Weights of a small image embedding model: 6.24M parameters, batches of 128.
Rows from block 11 of a small image embedding model, named by matrix and row number. Rows with one number belong to one neuron. Each number is 200 + 20 x the weight over its row's rms, rounded and kept within 0 to 999. All counts start at 0.
After each neuron's rows are labels from the 100 images, of 14976, where the neuron reaches its largest size: "strongest on" is what is common among them. Only what is clearly more common there than usual is listed. The data: Sentinel-2 satellite tiles (TerraMesh).
# gate: MLP gate (model.blocks.11.mlp.gate.weight, 512x192), inputs 0-95
# fc1: MLP up (model.blocks.11.mlp.fc1.weight, 512x192), inputs 0-95
# fc2: MLP down (model.blocks.11.mlp.fc2.weight, 192x512, transposed), outputs 0-95

gate.140,182,229,188,208,201,211,193,204,183,185,205,183,202,170,238,204,187,205,192,211,211,191,216,210,186,206,207,217,212,204,185,191,230,175,190,237,196,159,167,199,191,212,172,213,158,178,201,163,219,226,179,178,223,225,164,217,191,209,216,174,193,178,180,206,229,207,188,192,187,203,219,172,230,198,177,160,206,172,188,203,196,194,211,184,173,180,211,190,192,217,187,196,173,196,194,177
fc1.140,179,230,201,194,193,228,220,214,215,233,216,216,201,178,237,183,190,189,175,190,168,209,214,199,201,183,175,231,172,197,186,195,225,216,200,184,192,160,175,210,217,195,177,180,162,202,193,193,225,239,182,179,219,194,213,258,231,190,194,202,191,189,201,222,223,201,192,187,176,183,225,209,209,180,183,203,183,211,181,193,188,194,199,174,180,193,183,200,183,221,172,172,196,191,183,209
fc2.140,209,201,194,207,227,206,204,189,196,180,194,176,199,241,200,217,187,204,179,181,224,211,211,211,208,165,179,234,203,205,191,220,187,224,191,189,185,221,193,220,207,221,217,176,215,179,187,210,192,188,231,222,218,206,188,206,217,177,182,164,259,213,197,202,143,197,228,222,177,175,186,195,205,191,198,184,244,214,194,205,185,216,209,187,223,244,209,222,228,193,209,233,216,171,204,203
strongest on: built area; crops

gate.77,176,217,192,208,215,200,233,221,145,193,176,205,212,168,190,238,222,205,200,223,196,221,184,180,223,225,193,201,207,189,204,188,201,195,150,204,202,187,194,181,217,202,197,203,171,206,186,177,178,204,202,176,214,224,211,203,195,198,199,219,214,176,189,224,220,188,206,196,176,195,212,168,206,221,166,171,221,173,193,179,191,193,209,190,204,205,195,176,182,162,192,204,205,234,207,201
fc1.77,214,172,185,183,197,213,188,198,247,220,215,210,177,215,193,148,193,187,205,176,203,193,217,212,170,203,207,193,179,215,192,181,208,213,224,206,202,187,208,217,194,179,219,165,238,188,211,210,220,217,192,214,176,182,170,186,209,215,182,201,180,215,214,189,205,217,196,192,214,216,164,223,205,218,202,224,177,255,224,211,229,198,197,198,176,196,193,230,182,215,227,219,208,175,209,195
fc2.77,193,215,226,228,209,222,210,219,194,225,211,169,236,177,195,187,185,197,200,209,195,219,164,184,197,226,222,215,214,155,233,210,202,197,193,196,207,157,184,184,201,193,204,221,198,219,179,202,205,216,181,149,216,216,198,208,204,217,225,212,186,178,160,210,252,196,173,200,191,184,216,222,221,202,191,183,207,175,210,166,194,210,212,203,195,179,189,178,204,198,181,185,177,227,185,182
strongest on: crops; main land cover: rangeland

gate.366,219,184,199,161,158,198,205,221,202,183,181,197,227,208,173,223,251,225,227,187,168,198,219,171,177,189,203,185,174,171,203,218,182,189,193,169,200,213,220,176,186,173,218,178,206,225,228,199,164,184,230,224,180,201,219,186,188,211,189,207,205,213,212,178,188,232,173,230,224,216,153,212,200,192,204,213,206,223,231,166,205,172,215,207,229,188,194,199,163,163,219,200,175,224,229,205
fc1.366,221,189,195,163,166,191,203,215,217,178,183,197,218,218,173,217,241,226,223,180,168,205,220,165,188,181,202,185,170,175,202,220,181,196,202,176,203,232,230,181,190,179,225,189,212,215,230,206,160,176,224,227,186,207,217,181,185,207,194,199,208,212,209,179,181,228,174,235,222,215,165,215,191,205,201,220,195,235,230,167,199,174,211,207,227,195,190,201,174,163,226,201,180,225,220,206
fc2.366,179,200,222,231,207,214,195,173,211,219,215,222,150,197,221,172,157,172,176,213,204,195,195,197,194,186,191,219,189,213,205,195,230,222,225,213,192,193,177,211,215,193,173,204,207,184,192,196,239,224,179,214,216,180,194,235,206,205,201,217,173,188,216,225,184,184,231,176,168,186,210,234,192,197,219,218,192,203,154,220,208,210,205,179,170,199,206,207,219,247,183,185,206,177,178,200
strongest on: trees; crops; built area

gate.93,192,217,205,202,235,222,195,209,201,214,196,195,190,153,237,179,203,173,191,201,218,210,182,207,199,206,191,211,197,189,195,198,194,214,191,213,185,163,178,200,219,192,186,194,200,197,175,206,237,242,177,163,203,187,190,203,218,186,209,194,204,195,173,221,255,196,201,135,193,180,212,216,189,203,160,178,211,200,186,200,184,232,202,208,190,184,187,208,220,209,183,199,206,201,177,196
fc1.93,188,191,240,214,190,227,191,173,211,224,193,220,183,206,213,168,193,194,192,203,194,209,180,180,201,183,195,199,182,189,250,230,223,234,225,208,175,193,168,193,215,186,183,177,201,208,206,211,231,208,171,211,197,162,206,225,210,189,200,199,192,180,197,191,221,210,227,178,195,194,214,244,190,196,174,206,200,192,193,208,211,216,198,190,168,187,196,167,222,223,195,181,199,174,214,198
fc2.93,211,185,185,192,190,174,211,179,196,156,174,208,222,230,194,226,251,208,215,204,222,200,233,167,168,158,222,208,171,205,173,203,157,192,206,206,218,205,240,227,226,215,171,216,174,193,207,183,185,207,227,193,205,211,188,170,221,172,212,155,230,207,187,188,192,174,193,209,215,199,173,183,190,179,229,193,197,175,222,195,186,171,215,209,199,196,236,209,191,201,227,233,185,200,218,200
strongest on: main land cover: snow or ice

gate.332,208,182,209,156,166,179,197,217,218,187,180,202,230,210,173,229,250,227,225,191,176,201,219,172,180,188,205,186,193,168,202,223,178,198,196,178,217,210,231,168,196,180,221,183,203,220,229,198,168,191,211,223,176,200,230,184,189,206,177,210,196,209,230,185,182,222,163,220,226,216,173,214,203,188,219,217,184,213,226,169,214,162,202,181,233,192,190,206,165,163,215,184,185,237,211,214
fc1.332,218,177,214,156,165,173,188,212,223,185,183,198,226,221,180,230,244,225,225,188,175,199,221,170,175,188,210,182,188,172,196,218,180,198,195,188,213,217,231,167,193,184,221,183,208,228,231,198,173,189,208,222,178,196,228,176,182,205,184,205,197,209,233,179,176,222,169,215,227,218,167,212,199,199,219,225,189,213,233,172,211,161,200,191,233,202,193,208,167,173,223,185,183,242,211,211
fc2.332,183,203,223,224,206,213,204,173,204,218,214,224,150,192,216,171,154,177,178,219,203,186,196,191,203,199,188,217,195,210,211,191,237,216,221,219,186,196,178,206,215,191,181,207,190,183,195,189,244,216,178,228,209,182,196,228,203,209,200,218,176,174,218,223,183,179,230,182,172,196,219,224,189,208,218,225,188,205,161,221,217,203,203,172,155,191,219,204,221,253,182,201,212,167,191,202
strongest on: trees; built area

gate.206,172,209,195,207,245,238,229,200,193,190,192,177,212,185,208,242,199,206,175,216,215,239,157,179,188,174,210,222,222,178,198,204,197,204,168,190,192,193,180,210,223,226,201,189,202,199,165,203,169,195,213,195,233,208,226,224,226,166,197,187,216,180,163,242,199,183,220,198,177,169,232,186,196,173,173,160,222,195,185,180,183,216,206,179,219,214,223,204,224,174,179,192,195,206,170,207
fc1.206,205,243,184,206,239,193,183,194,172,172,171,171,222,210,188,231,185,241,206,212,214,224,198,194,217,207,209,201,228,196,207,228,172,193,175,182,192,211,206,180,218,218,179,190,195,211,185,208,172,194,217,201,233,216,211,203,201,187,210,175,218,196,192,212,189,204,205,217,200,204,243,191,205,212,165,163,247,191,200,185,167,216,218,217,230,218,177,167,202,183,218,218,209,225,193,218
fc2.206,206,175,210,154,164,167,225,199,207,189,208,229,184,203,204,219,249,198,190,191,185,229,195,174,194,173,178,177,168,191,167,194,200,210,206,199,200,203,232,220,204,187,218,207,180,204,231,208,196,209,215,196,175,182,228,176,213,184,191,179,208,199,218,162,182,203,192,195,193,219,194,180,177,185,229,250,170,204,188,208,223,185,188,168,212,212,215,237,183,191,205,224,224,198,225,198
strongest on: main land cover: bare ground

gate.107,230,182,189,211,209,181,182,199,189,218,219,209,205,179,210,195,197,180,205,204,215,182,180,200,222,250,215,196,207,219,187,180,189,190,179,233,250,190,198,193,191,200,184,245,190,186,196,183,208,196,188,163,227,213,176,193,203,209,215,171,189,213,192,197,223,189,188,211,209,205,231,176,216,234,173,186,220,139,194,217,157,204,188,235,185,173,200,193,212,202,188,190,183,227,205,213
fc1.107,195,191,200,221,205,217,165,202,182,199,230,205,192,167,234,180,192,158,183,179,219,192,200,203,184,237,199,211,177,207,212,159,237,215,200,231,233,170,165,189,215,214,192,220,197,192,212,194,225,225,175,167,201,199,174,189,204,230,221,210,180,189,195,179,212,221,211,188,193,199,210,199,241,198,169,185,216,170,181,227,186,196,202,212,181,197,193,219,203,234,177,187,172,236,215,189
fc2.107,189,191,207,165,210,181,204,187,230,212,196,212,172,231,167,165,175,206,200,221,193,208,182,168,200,206,185,197,201,207,190,215,215,185,239,187,163,202,194,217,206,184,212,214,203,182,179,214,226,213,215,205,196,170,206,225,207,201,199,196,183,188,221,227,156,174,192,182,171,200,224,218,155,223,201,252,162,208,177,205,203,218,183,149,183,191,230,211,214,233,206,215,233,172,194,204
strongest on: main land cover: water

gate.479,183,234,202,255,209,183,216,195,151,197,174,195,211,215,175,207,196,209,209,242,196,220,215,193,222,217,196,200,213,181,214,227,190,184,184,212,192,195,186,185,215,229,193,218,185,189,219,168,185,187,211,207,237,194,200,191,193,222,218,209,215,167,208,202,189,208,194,216,208,210,248,174,214,215,159,175,207,177,211,210,197,193,244,186,207,211,218,190,178,185,198,207,195,199,209,205
fc1.479,220,151,206,159,190,200,191,202,244,212,224,210,185,193,219,189,221,194,184,172,202,185,191,191,168,176,192,198,184,200,190,180,194,203,217,190,212,206,222,216,185,159,221,178,223,207,197,227,215,208,205,190,176,199,193,210,204,179,182,216,190,231,194,202,207,197,211,180,200,189,159,223,184,187,226,223,186,226,201,194,201,202,169,219,188,191,201,204,221,207,217,197,199,193,200,193
fc2.479,197,205,188,227,233,225,211,229,182,203,208,166,237,196,203,213,208,190,205,197,189,216,183,200,216,224,211,210,207,190,226,184,177,201,169,184,217,193,195,182,208,192,208,202,207,194,190,198,150,192,206,180,229,227,189,194,195,203,209,217,194,198,176,209,237,223,196,224,202,195,200,199,226,227,150,166,225,197,244,183,180,199,217,242,225,189,187,186,188,166,208,189,173,215,203,198
strongest on: main land cover: water

gate.399,206,216,200,237,198,197,172,233,194,208,210,180,199,193,206,208,200,189,209,196,206,161,176,188,213,244,197,198,202,207,185,200,222,176,194,228,245,194,189,192,199,169,154,234,155,202,195,180,210,200,195,178,221,232,191,193,187,211,202,197,217,177,173,204,216,199,219,205,205,215,200,180,226,238,194,182,205,185,193,218,174,182,189,230,197,155,188,176,203,208,193,192,167,206,196,219
fc1.399,153,202,214,205,195,203,223,193,207,211,191,172,211,184,195,199,196,215,181,210,185,218,179,186,224,201,166,186,186,178,205,213,201,204,187,180,197,206,155,203,228,215,198,169,173,192,182,200,206,220,203,194,216,221,211,221,195,156,210,168,230,156,207,234,211,180,185,160,198,214,251,193,182,193,202,174,220,184,183,185,174,188,173,181,198,161,198,207,205,203,201,205,203,193,180,207
fc2.399,193,181,204,225,208,190,212,212,190,196,232,218,172,189,214,186,190,185,184,207,194,225,191,219,215,202,187,180,199,223,191,168,206,211,236,217,204,199,231,197,224,200,201,249,209,208,237,216,172,161,181,229,190,170,229,165,160,220,213,220,162,208,215,170,229,193,216,225,173,231,203,183,176,229,182,203,193,196,191,224,240,218,216,239,209,199,210,211,192,196,187,204,189,192,192,212
strongest on: main land cover: water

gate.197,221,187,204,165,167,190,180,215,209,190,179,205,229,211,182,212,245,212,225,185,175,201,236,171,179,178,210,187,172,176,202,224,186,193,190,172,205,218,224,174,196,176,209,171,198,222,223,203,168,194,224,236,176,205,221,199,181,211,177,214,217,217,219,177,186,235,179,229,227,220,162,225,203,194,199,212,204,231,225,173,193,174,214,210,231,199,173,204,174,168,219,183,170,216,222,206
fc1.197,175,215,199,232,228,212,216,190,183,213,222,198,177,183,220,191,158,178,179,217,226,196,173,236,215,217,192,213,227,218,203,174,219,206,196,222,198,174,173,226,210,226,177,224,186,179,169,185,230,207,173,166,223,202,179,208,222,195,220,191,179,177,174,221,226,174,217,170,172,177,230,172,209,192,208,181,196,165,172,228,208,220,189,190,172,194,222,194,217,228,172,206,223,182,184,201
fc2.197,211,212,197,172,186,170,207,221,186,177,175,180,244,200,175,227,237,235,227,196,191,192,212,200,209,218,210,176,204,180,204,210,178,174,181,197,201,212,227,185,193,204,215,202,182,221,219,199,164,172,218,193,193,218,212,160,185,192,201,184,219,201,194,168,217,220,157,225,231,227,196,170,203,205,189,184,210,189,242,175,191,185,206,218,233,195,197,187,178,161,220,220,196,214,231,207
strongest on: built area; crops

gate.507,206,185,213,171,175,182,200,226,199,184,185,194,237,216,174,232,257,230,226,179,185,199,205,158,183,197,196,202,194,148,217,214,190,194,169,179,217,217,218,169,200,189,233,185,203,224,224,209,176,188,216,210,182,224,228,188,188,202,177,199,214,195,216,185,186,231,173,226,223,202,174,216,223,199,181,203,190,218,239,169,192,179,203,198,225,198,200,190,175,169,226,198,174,238,230,202
fc1.507,202,184,215,170,182,181,190,224,201,186,181,196,233,226,181,234,246,227,219,173,183,195,216,169,181,196,193,206,197,151,215,215,195,193,178,178,225,219,221,174,200,200,228,180,199,222,225,210,173,178,201,216,187,228,226,190,184,204,178,195,216,196,224,185,182,236,184,227,233,215,177,217,225,198,188,207,201,222,234,174,195,177,211,200,223,204,203,193,179,170,232,192,177,239,227,206
fc2.507,177,196,221,211,195,210,203,160,211,221,210,224,156,203,210,153,163,192,188,221,200,184,191,200,197,191,186,208,204,211,213,204,237,214,233,217,183,196,176,210,213,189,177,202,198,204,185,196,249,219,179,224,203,166,197,225,208,202,211,211,171,184,215,209,177,162,216,172,175,200,215,232,182,201,225,226,177,203,160,213,215,205,189,170,163,192,209,201,210,254,184,201,214,168,186,206
strongest on: crops; built area

gate.58,179,226,188,217,199,215,192,212,178,194,209,184,205,179,218,195,191,202,198,211,235,183,226,238,186,203,226,208,208,208,199,185,207,188,194,226,210,177,165,195,187,219,163,212,175,182,199,167,230,221,186,165,217,223,180,212,220,208,210,195,186,199,175,208,216,200,190,182,191,185,194,176,233,185,210,166,207,171,192,206,187,188,205,209,176,166,196,175,196,217,171,178,180,193,200,180
fc1.58,173,227,237,178,209,224,232,213,212,227,187,192,211,219,196,200,195,215,179,180,165,219,190,194,208,172,157,199,188,152,225,216,233,235,194,157,165,218,169,195,220,196,214,162,217,242,198,222,183,194,198,211,201,175,248,199,209,181,199,190,206,159,190,217,193,215,203,200,180,193,202,234,203,177,215,214,203,235,197,143,209,222,185,190,217,235,164,198,197,179,184,186,234,193,197,218
fc2.58,202,199,175,207,206,190,192,194,188,182,179,193,224,244,196,190,228,212,222,195,216,170,234,197,193,208,227,221,205,191,191,205,180,207,185,204,217,231,207,206,212,207,214,177,209,196,210,188,152,179,228,237,195,190,191,183,194,221,193,179,239,197,208,176,173,259,212,226,233,210,182,214,220,216,180,190,222,207,223,211,183,213,230,218,221,202,192,190,210,184,258,214,183,208,214,231
strongest on: crops

gate.447,190,224,167,241,221,209,181,231,185,202,215,182,197,202,201,184,199,176,208,181,188,208,186,192,204,237,210,229,178,235,209,180,192,188,196,220,226,186,195,177,215,183,146,212,167,167,189,173,218,204,195,206,219,250,155,211,218,208,196,210,206,188,169,218,219,201,206,203,192,207,215,191,214,243,176,195,217,188,203,230,168,191,200,209,194,182,188,204,210,217,174,200,194,179,206,189
fc1.447,217,207,191,233,212,186,170,205,190,182,220,208,198,191,201,178,189,168,195,207,199,199,219,185,210,206,239,242,213,191,206,176,216,207,216,251,258,198,213,182,227,206,173,270,190,167,197,188,213,205,191,198,201,191,176,195,205,221,206,208,186,206,173,170,216,219,211,222,218,229,209,203,215,212,185,210,182,172,205,240,207,202,210,195,189,173,224,209,216,223,194,215,178,207,221,155
fc2.447,199,204,208,143,200,207,213,203,210,210,173,194,180,201,177,192,188,213,210,189,203,187,190,210,210,206,200,193,188,168,191,221,211,194,204,194,185,214,198,197,180,188,195,192,207,215,176,204,263,242,201,182,228,194,196,226,250,185,183,212,225,190,242,219,194,166,179,153,202,199,223,196,192,199,249,252,201,212,158,154,183,180,186,164,181,198,195,202,208,225,191,194,235,191,188,179
strongest on: snow or ice; main land cover: snow or ice

gate.326,222,222,173,211,200,187,199,187,169,204,206,200,174,189,222,209,191,221,208,220,208,190,224,234,228,209,219,193,196,241,196,209,209,169,217,219,185,198,182,207,172,231,178,207,167,164,198,178,232,202,187,186,209,203,166,201,185,192,225,193,206,187,193,212,224,187,195,177,184,193,219,181,201,208,223,179,205,158,189,238,180,172,196,205,165,183,213,202,193,225,191,185,194,177,193,187
fc1.326,219,207,202,215,178,156,188,193,166,199,174,201,201,186,188,199,203,233,229,220,203,198,185,224,228,250,213,160,219,212,205,194,199,181,221,227,201,215,217,175,171,195,202,211,176,190,216,196,203,160,191,207,174,183,197,164,140,206,221,193,214,185,196,161,201,195,187,199,208,230,224,179,206,218,225,213,191,166,216,217,190,199,175,194,184,191,224,223,219,209,209,202,207,196,214,206
fc2.326,211,183,204,146,177,177,185,205,191,178,150,204,224,190,194,199,208,226,230,190,207,167,267,216,199,200,214,187,193,200,176,207,190,163,213,205,196,194,257,200,200,181,178,190,206,229,222,185,183,203,207,203,187,206,215,173,208,187,184,178,218,209,206,178,204,203,200,191,231,204,181,195,197,180,251,212,199,218,222,165,203,199,193,185,242,191,199,194,184,171,212,223,219,204,240,195
strongest on: main land cover: rangeland

gate.457,173,181,228,183,157,226,207,193,199,234,198,202,201,186,200,197,208,208,211,219,198,171,218,194,178,195,171,194,152,171,234,212,222,185,173,208,194,189,179,174,185,184,201,178,181,205,213,185,210,209,172,194,179,203,199,206,190,216,220,242,191,173,232,189,233,225,175,179,197,207,171,227,230,178,229,215,204,218,201,176,220,138,210,198,185,173,189,180,160,201,190,181,197,187,222,195
fc1.457,204,201,220,184,201,176,185,198,170,177,155,153,228,236,161,227,217,235,231,195,204,182,207,206,190,229,218,180,223,185,226,222,182,175,168,206,199,223,215,166,194,194,228,189,207,217,219,220,172,168,217,188,188,204,206,158,180,221,198,199,225,199,207,170,202,232,200,216,222,226,196,221,229,215,198,183,228,194,233,191,194,212,216,208,218,198,211,182,200,182,233,220,216,211,244,214
fc2.457,184,223,209,197,171,180,222,193,199,208,205,230,178,180,171,185,173,208,206,228,155,192,203,193,236,233,182,168,196,210,199,211,230,204,209,218,178,196,204,183,207,185,185,243,191,199,230,201,214,199,188,211,176,162,213,190,188,213,209,195,165,181,208,191,219,172,177,186,168,228,241,188,154,226,189,228,172,186,170,213,226,208,196,177,201,171,220,212,188,219,192,215,235,174,212,208
strongest on: water; main land cover: water

gate.317,185,193,214,182,173,229,219,176,225,222,218,237,178,208,200,163,172,193,211,181,195,180,169,221,220,186,171,186,182,218,219,200,242,234,220,173,187,209,163,211,204,174,176,179,203,201,199,232,201,205,207,199,174,180,216,204,189,198,193,223,200,209,212,193,208,182,174,190,189,207,195,220,184,205,220,224,175,225,183,215,202,213,153,209,192,206,180,203,190,199,213,185,228,163,195,217
fc1.317,218,201,187,219,226,179,187,211,187,167,178,160,221,190,190,223,227,212,203,221,207,212,233,176,191,228,230,219,214,197,182,196,162,151,182,236,214,187,238,178,191,223,213,222,190,185,185,169,204,190,199,197,216,222,177,189,199,212,210,182,202,195,182,204,212,224,221,206,225,203,211,184,216,210,192,184,217,174,221,188,198,185,239,193,207,174,227,198,216,210,194,213,173,223,215,182
fc2.317,211,235,229,186,189,167,197,215,167,192,193,184,232,213,156,201,198,212,242,218,194,158,185,232,220,240,178,181,222,187,212,219,195,169,205,216,194,211,220,183,208,171,209,233,177,242,211,218,162,177,199,188,216,189,220,160,170,221,223,197,214,191,189,176,202,205,170,215,221,242,228,219,178,230,234,191,214,171,204,188,187,206,215,210,223,182,201,184,187,160,214,214,226,200,216,230
strongest on: snow or ice

gate.198,219,190,166,200,198,212,202,219,166,192,214,223,199,181,199,171,191,171,189,191,242,187,232,249,201,236,210,201,209,227,162,160,188,182,191,194,193,177,188,200,204,204,196,214,189,174,172,183,231,231,209,145,203,210,163,209,190,202,197,203,199,212,198,219,217,196,206,179,184,200,186,152,213,224,195,167,214,181,186,207,198,204,223,225,186,211,197,204,191,211,192,216,222,187,193,207
fc1.198,211,214,227,202,154,165,204,168,185,200,173,230,200,198,202,206,233,214,218,193,181,183,236,191,186,189,221,156,194,193,240,206,222,180,193,201,201,214,200,177,161,200,206,198,181,197,226,176,182,185,178,220,157,210,195,163,210,228,209,212,200,181,227,163,195,209,160,199,230,233,185,201,238,180,221,226,174,186,222,192,239,167,181,184,190,177,238,188,199,215,207,177,193,214,228,166
fc2.198,213,206,221,189,200,197,201,165,193,181,178,184,239,184,186,217,227,222,213,186,228,210,203,167,181,189,239,202,217,163,219,214,175,197,175,195,173,212,207,179,183,200,231,176,201,196,204,227,163,201,224,191,174,212,230,189,228,199,197,169,229,197,184,202,228,222,173,187,211,209,192,219,209,152,223,211,201,195,224,161,193,241,192,180,206,208,211,195,216,179,207,220,195,200,210,163
strongest on: built area

gate.391,192,196,190,192,205,235,196,209,189,197,215,198,201,183,209,201,182,201,222,199,248,209,177,229,177,206,194,224,223,212,178,197,193,173,197,179,188,183,165,191,205,154,161,190,174,201,184,187,181,201,213,197,229,191,199,208,203,223,188,228,198,217,165,212,214,194,180,188,196,183,167,200,194,197,207,182,211,213,194,178,187,184,225,227,199,189,150,186,192,172,171,171,211,212,175,219
fc1.391,208,180,220,218,180,211,200,194,200,207,226,217,184,196,217,179,206,161,182,207,213,199,192,203,182,186,238,218,191,209,184,205,210,210,228,197,227,192,180,204,192,169,159,222,175,184,166,186,211,204,211,202,218,194,177,206,225,200,203,245,186,208,149,220,200,191,195,209,193,182,170,203,212,197,213,230,189,198,192,226,197,181,194,224,190,175,190,194,213,203,176,200,171,191,174,177
fc2.391,186,192,159,175,195,205,189,214,196,199,188,200,152,206,218,248,186,188,196,183,190,192,237,205,210,196,173,195,169,215,182,180,223,208,191,206,214,233,181,183,198,229,215,168,213,190,217,173,227,222,196,234,185,208,207,232,188,187,181,211,224,211,246,198,160,219,233,192,210,196,184,189,218,179,177,203,207,227,170,198,202,163,183,204,216,222,182,248,169,244,197,167,178,198,199,196
strongest on: snow or ice; main land cover: snow or ice

gate.492,192,171,188,168,175,180,229,216,192,180,200,223,199,171,215,189,196,207,203,195,217,189,196,207,183,207,219,183,209,201,169,166,187,186,210,215,208,151,194,215,176,184,198,190,178,197,204,184,206,223,196,177,170,209,187,201,216,206,209,173,182,211,195,184,228,197,184,153,202,181,196,154,223,186,213,210,169,187,212,200,216,188,188,165,187,192,214,206,199,200,198,198,236,206,214,183
fc1.492,186,149,188,175,180,187,212,199,202,190,208,243,188,174,213,198,203,183,204,216,203,195,212,214,146,186,213,200,182,191,183,167,203,184,210,227,218,152,193,217,188,190,204,201,183,193,208,167,207,228,166,181,174,205,187,199,221,212,222,204,164,196,201,190,223,200,194,146,209,192,176,163,213,183,214,205,163,192,200,186,234,160,201,183,161,178,225,210,170,209,189,193,206,199,218,187
fc2.492,214,225,195,205,226,197,195,162,192,186,176,187,189,209,195,195,154,213,191,195,198,204,229,222,214,186,217,210,211,233,210,216,209,204,207,202,159,221,208,202,194,228,196,184,218,166,187,196,246,188,208,228,193,196,191,218,215,201,206,164,218,186,215,215,181,211,253,208,187,192,217,209,204,206,182,197,203,211,202,216,214,222,200,187,187,234,213,207,238,233,201,217,219,152,192,178
strongest on: main land cover: rangeland

gate.325,177,203,205,198,177,228,221,187,220,252,218,241,180,202,220,171,189,200,185,191,194,203,156,201,215,192,152,199,165,205,200,197,208,231,200,162,168,212,159,211,210,182,177,159,198,177,202,216,199,223,211,193,185,187,191,230,199,171,200,239,203,182,218,199,207,191,184,191,168,190,197,215,193,185,207,211,203,229,182,189,202,193,157,203,200,216,171,209,170,208,180,173,216,164,180,198
fc1.325,219,201,192,199,218,170,206,224,186,154,165,151,222,208,179,221,222,209,224,201,192,195,237,196,190,226,240,206,229,193,194,214,187,169,175,240,230,190,242,177,199,222,222,242,203,215,197,179,192,184,198,199,206,212,196,171,190,221,202,174,200,210,203,193,208,230,217,222,232,222,200,185,212,218,197,196,201,184,239,187,190,212,246,209,202,176,239,192,222,192,214,231,192,222,230,204
fc2.325,210,236,211,211,186,195,212,182,171,205,199,198,190,193,145,178,174,227,220,223,170,169,186,203,250,242,176,182,192,199,195,234,224,198,202,200,153,195,220,184,208,174,195,231,182,198,203,230,197,197,222,183,216,176,211,190,187,215,210,200,193,175,211,193,218,178,166,215,174,232,229,204,138,233,220,205,194,181,180,206,198,202,216,184,222,182,193,197,190,201,220,204,232,157,200,195
strongest on: snow or ice; main land cover: snow or ice

gate.142,222,177,209,170,175,205,168,207,214,209,187,201,217,219,202,188,237,206,222,190,185,196,225,184,171,180,196,191,163,193,204,213,183,201,210,173,199,211,213,181,191,172,206,174,206,209,226,206,174,196,213,232,187,193,211,196,180,222,182,227,200,224,223,183,172,231,183,220,218,217,158,230,198,197,210,212,205,233,216,196,197,178,232,225,227,203,160,190,177,176,217,189,175,210,214,206
fc1.142,179,222,179,218,231,205,223,197,173,202,222,204,184,174,212,200,163,189,176,216,232,201,172,227,216,221,200,218,237,210,186,183,216,201,182,220,196,177,182,230,206,232,184,221,195,187,171,192,220,207,178,174,220,210,181,207,229,187,220,179,191,184,169,224,230,173,215,177,173,173,233,172,207,195,205,180,199,171,172,207,196,210,183,179,180,198,226,199,216,222,176,203,222,191,179,190
fc2.142,217,205,198,174,174,159,206,204,175,166,180,187,240,197,182,220,232,237,230,193,190,194,209,209,207,220,206,169,188,183,199,216,188,180,190,205,202,206,222,186,195,201,201,214,181,216,230,199,172,163,204,200,187,210,207,139,179,201,205,178,209,205,198,146,217,217,167,222,228,226,194,169,200,203,199,185,209,174,241,178,190,192,208,223,229,193,188,185,181,160,217,228,195,202,245,212
strongest on: built area; crops

gate.349,175,239,177,216,219,212,221,181,151,194,178,190,207,213,175,208,200,213,221,249,191,213,187,209,225,221,194,206,227,196,215,223,193,202,172,190,179,200,163,173,208,234,203,189,185,187,201,180,186,196,210,204,240,195,198,200,198,224,224,199,211,169,192,214,195,185,196,220,191,215,239,180,212,223,157,154,219,185,214,207,184,207,211,186,200,199,198,198,186,181,210,226,218,190,203,207
fc1.349,174,244,182,218,221,211,218,178,154,197,169,195,214,210,178,206,194,210,215,239,197,221,182,196,220,228,201,204,228,208,211,217,193,203,165,194,170,210,165,173,202,233,198,196,193,191,193,190,191,191,205,199,224,193,194,210,195,225,221,184,217,171,196,219,197,189,189,210,183,216,245,179,198,230,165,156,208,175,207,205,172,215,205,189,197,205,209,203,188,188,211,218,223,207,207,199
fc2.349,205,194,203,158,161,174,187,186,220,179,191,224,163,213,204,191,200,214,184,184,206,189,230,215,182,176,199,184,185,209,164,206,216,193,227,214,190,230,208,221,202,202,194,201,198,200,224,196,228,189,201,246,164,180,218,194,202,181,177,179,221,215,240,180,164,203,224,191,201,218,194,195,186,163,249,227,188,219,168,192,215,197,180,169,201,217,201,225,200,223,207,212,202,218,208,208
strongest on: main land cover: water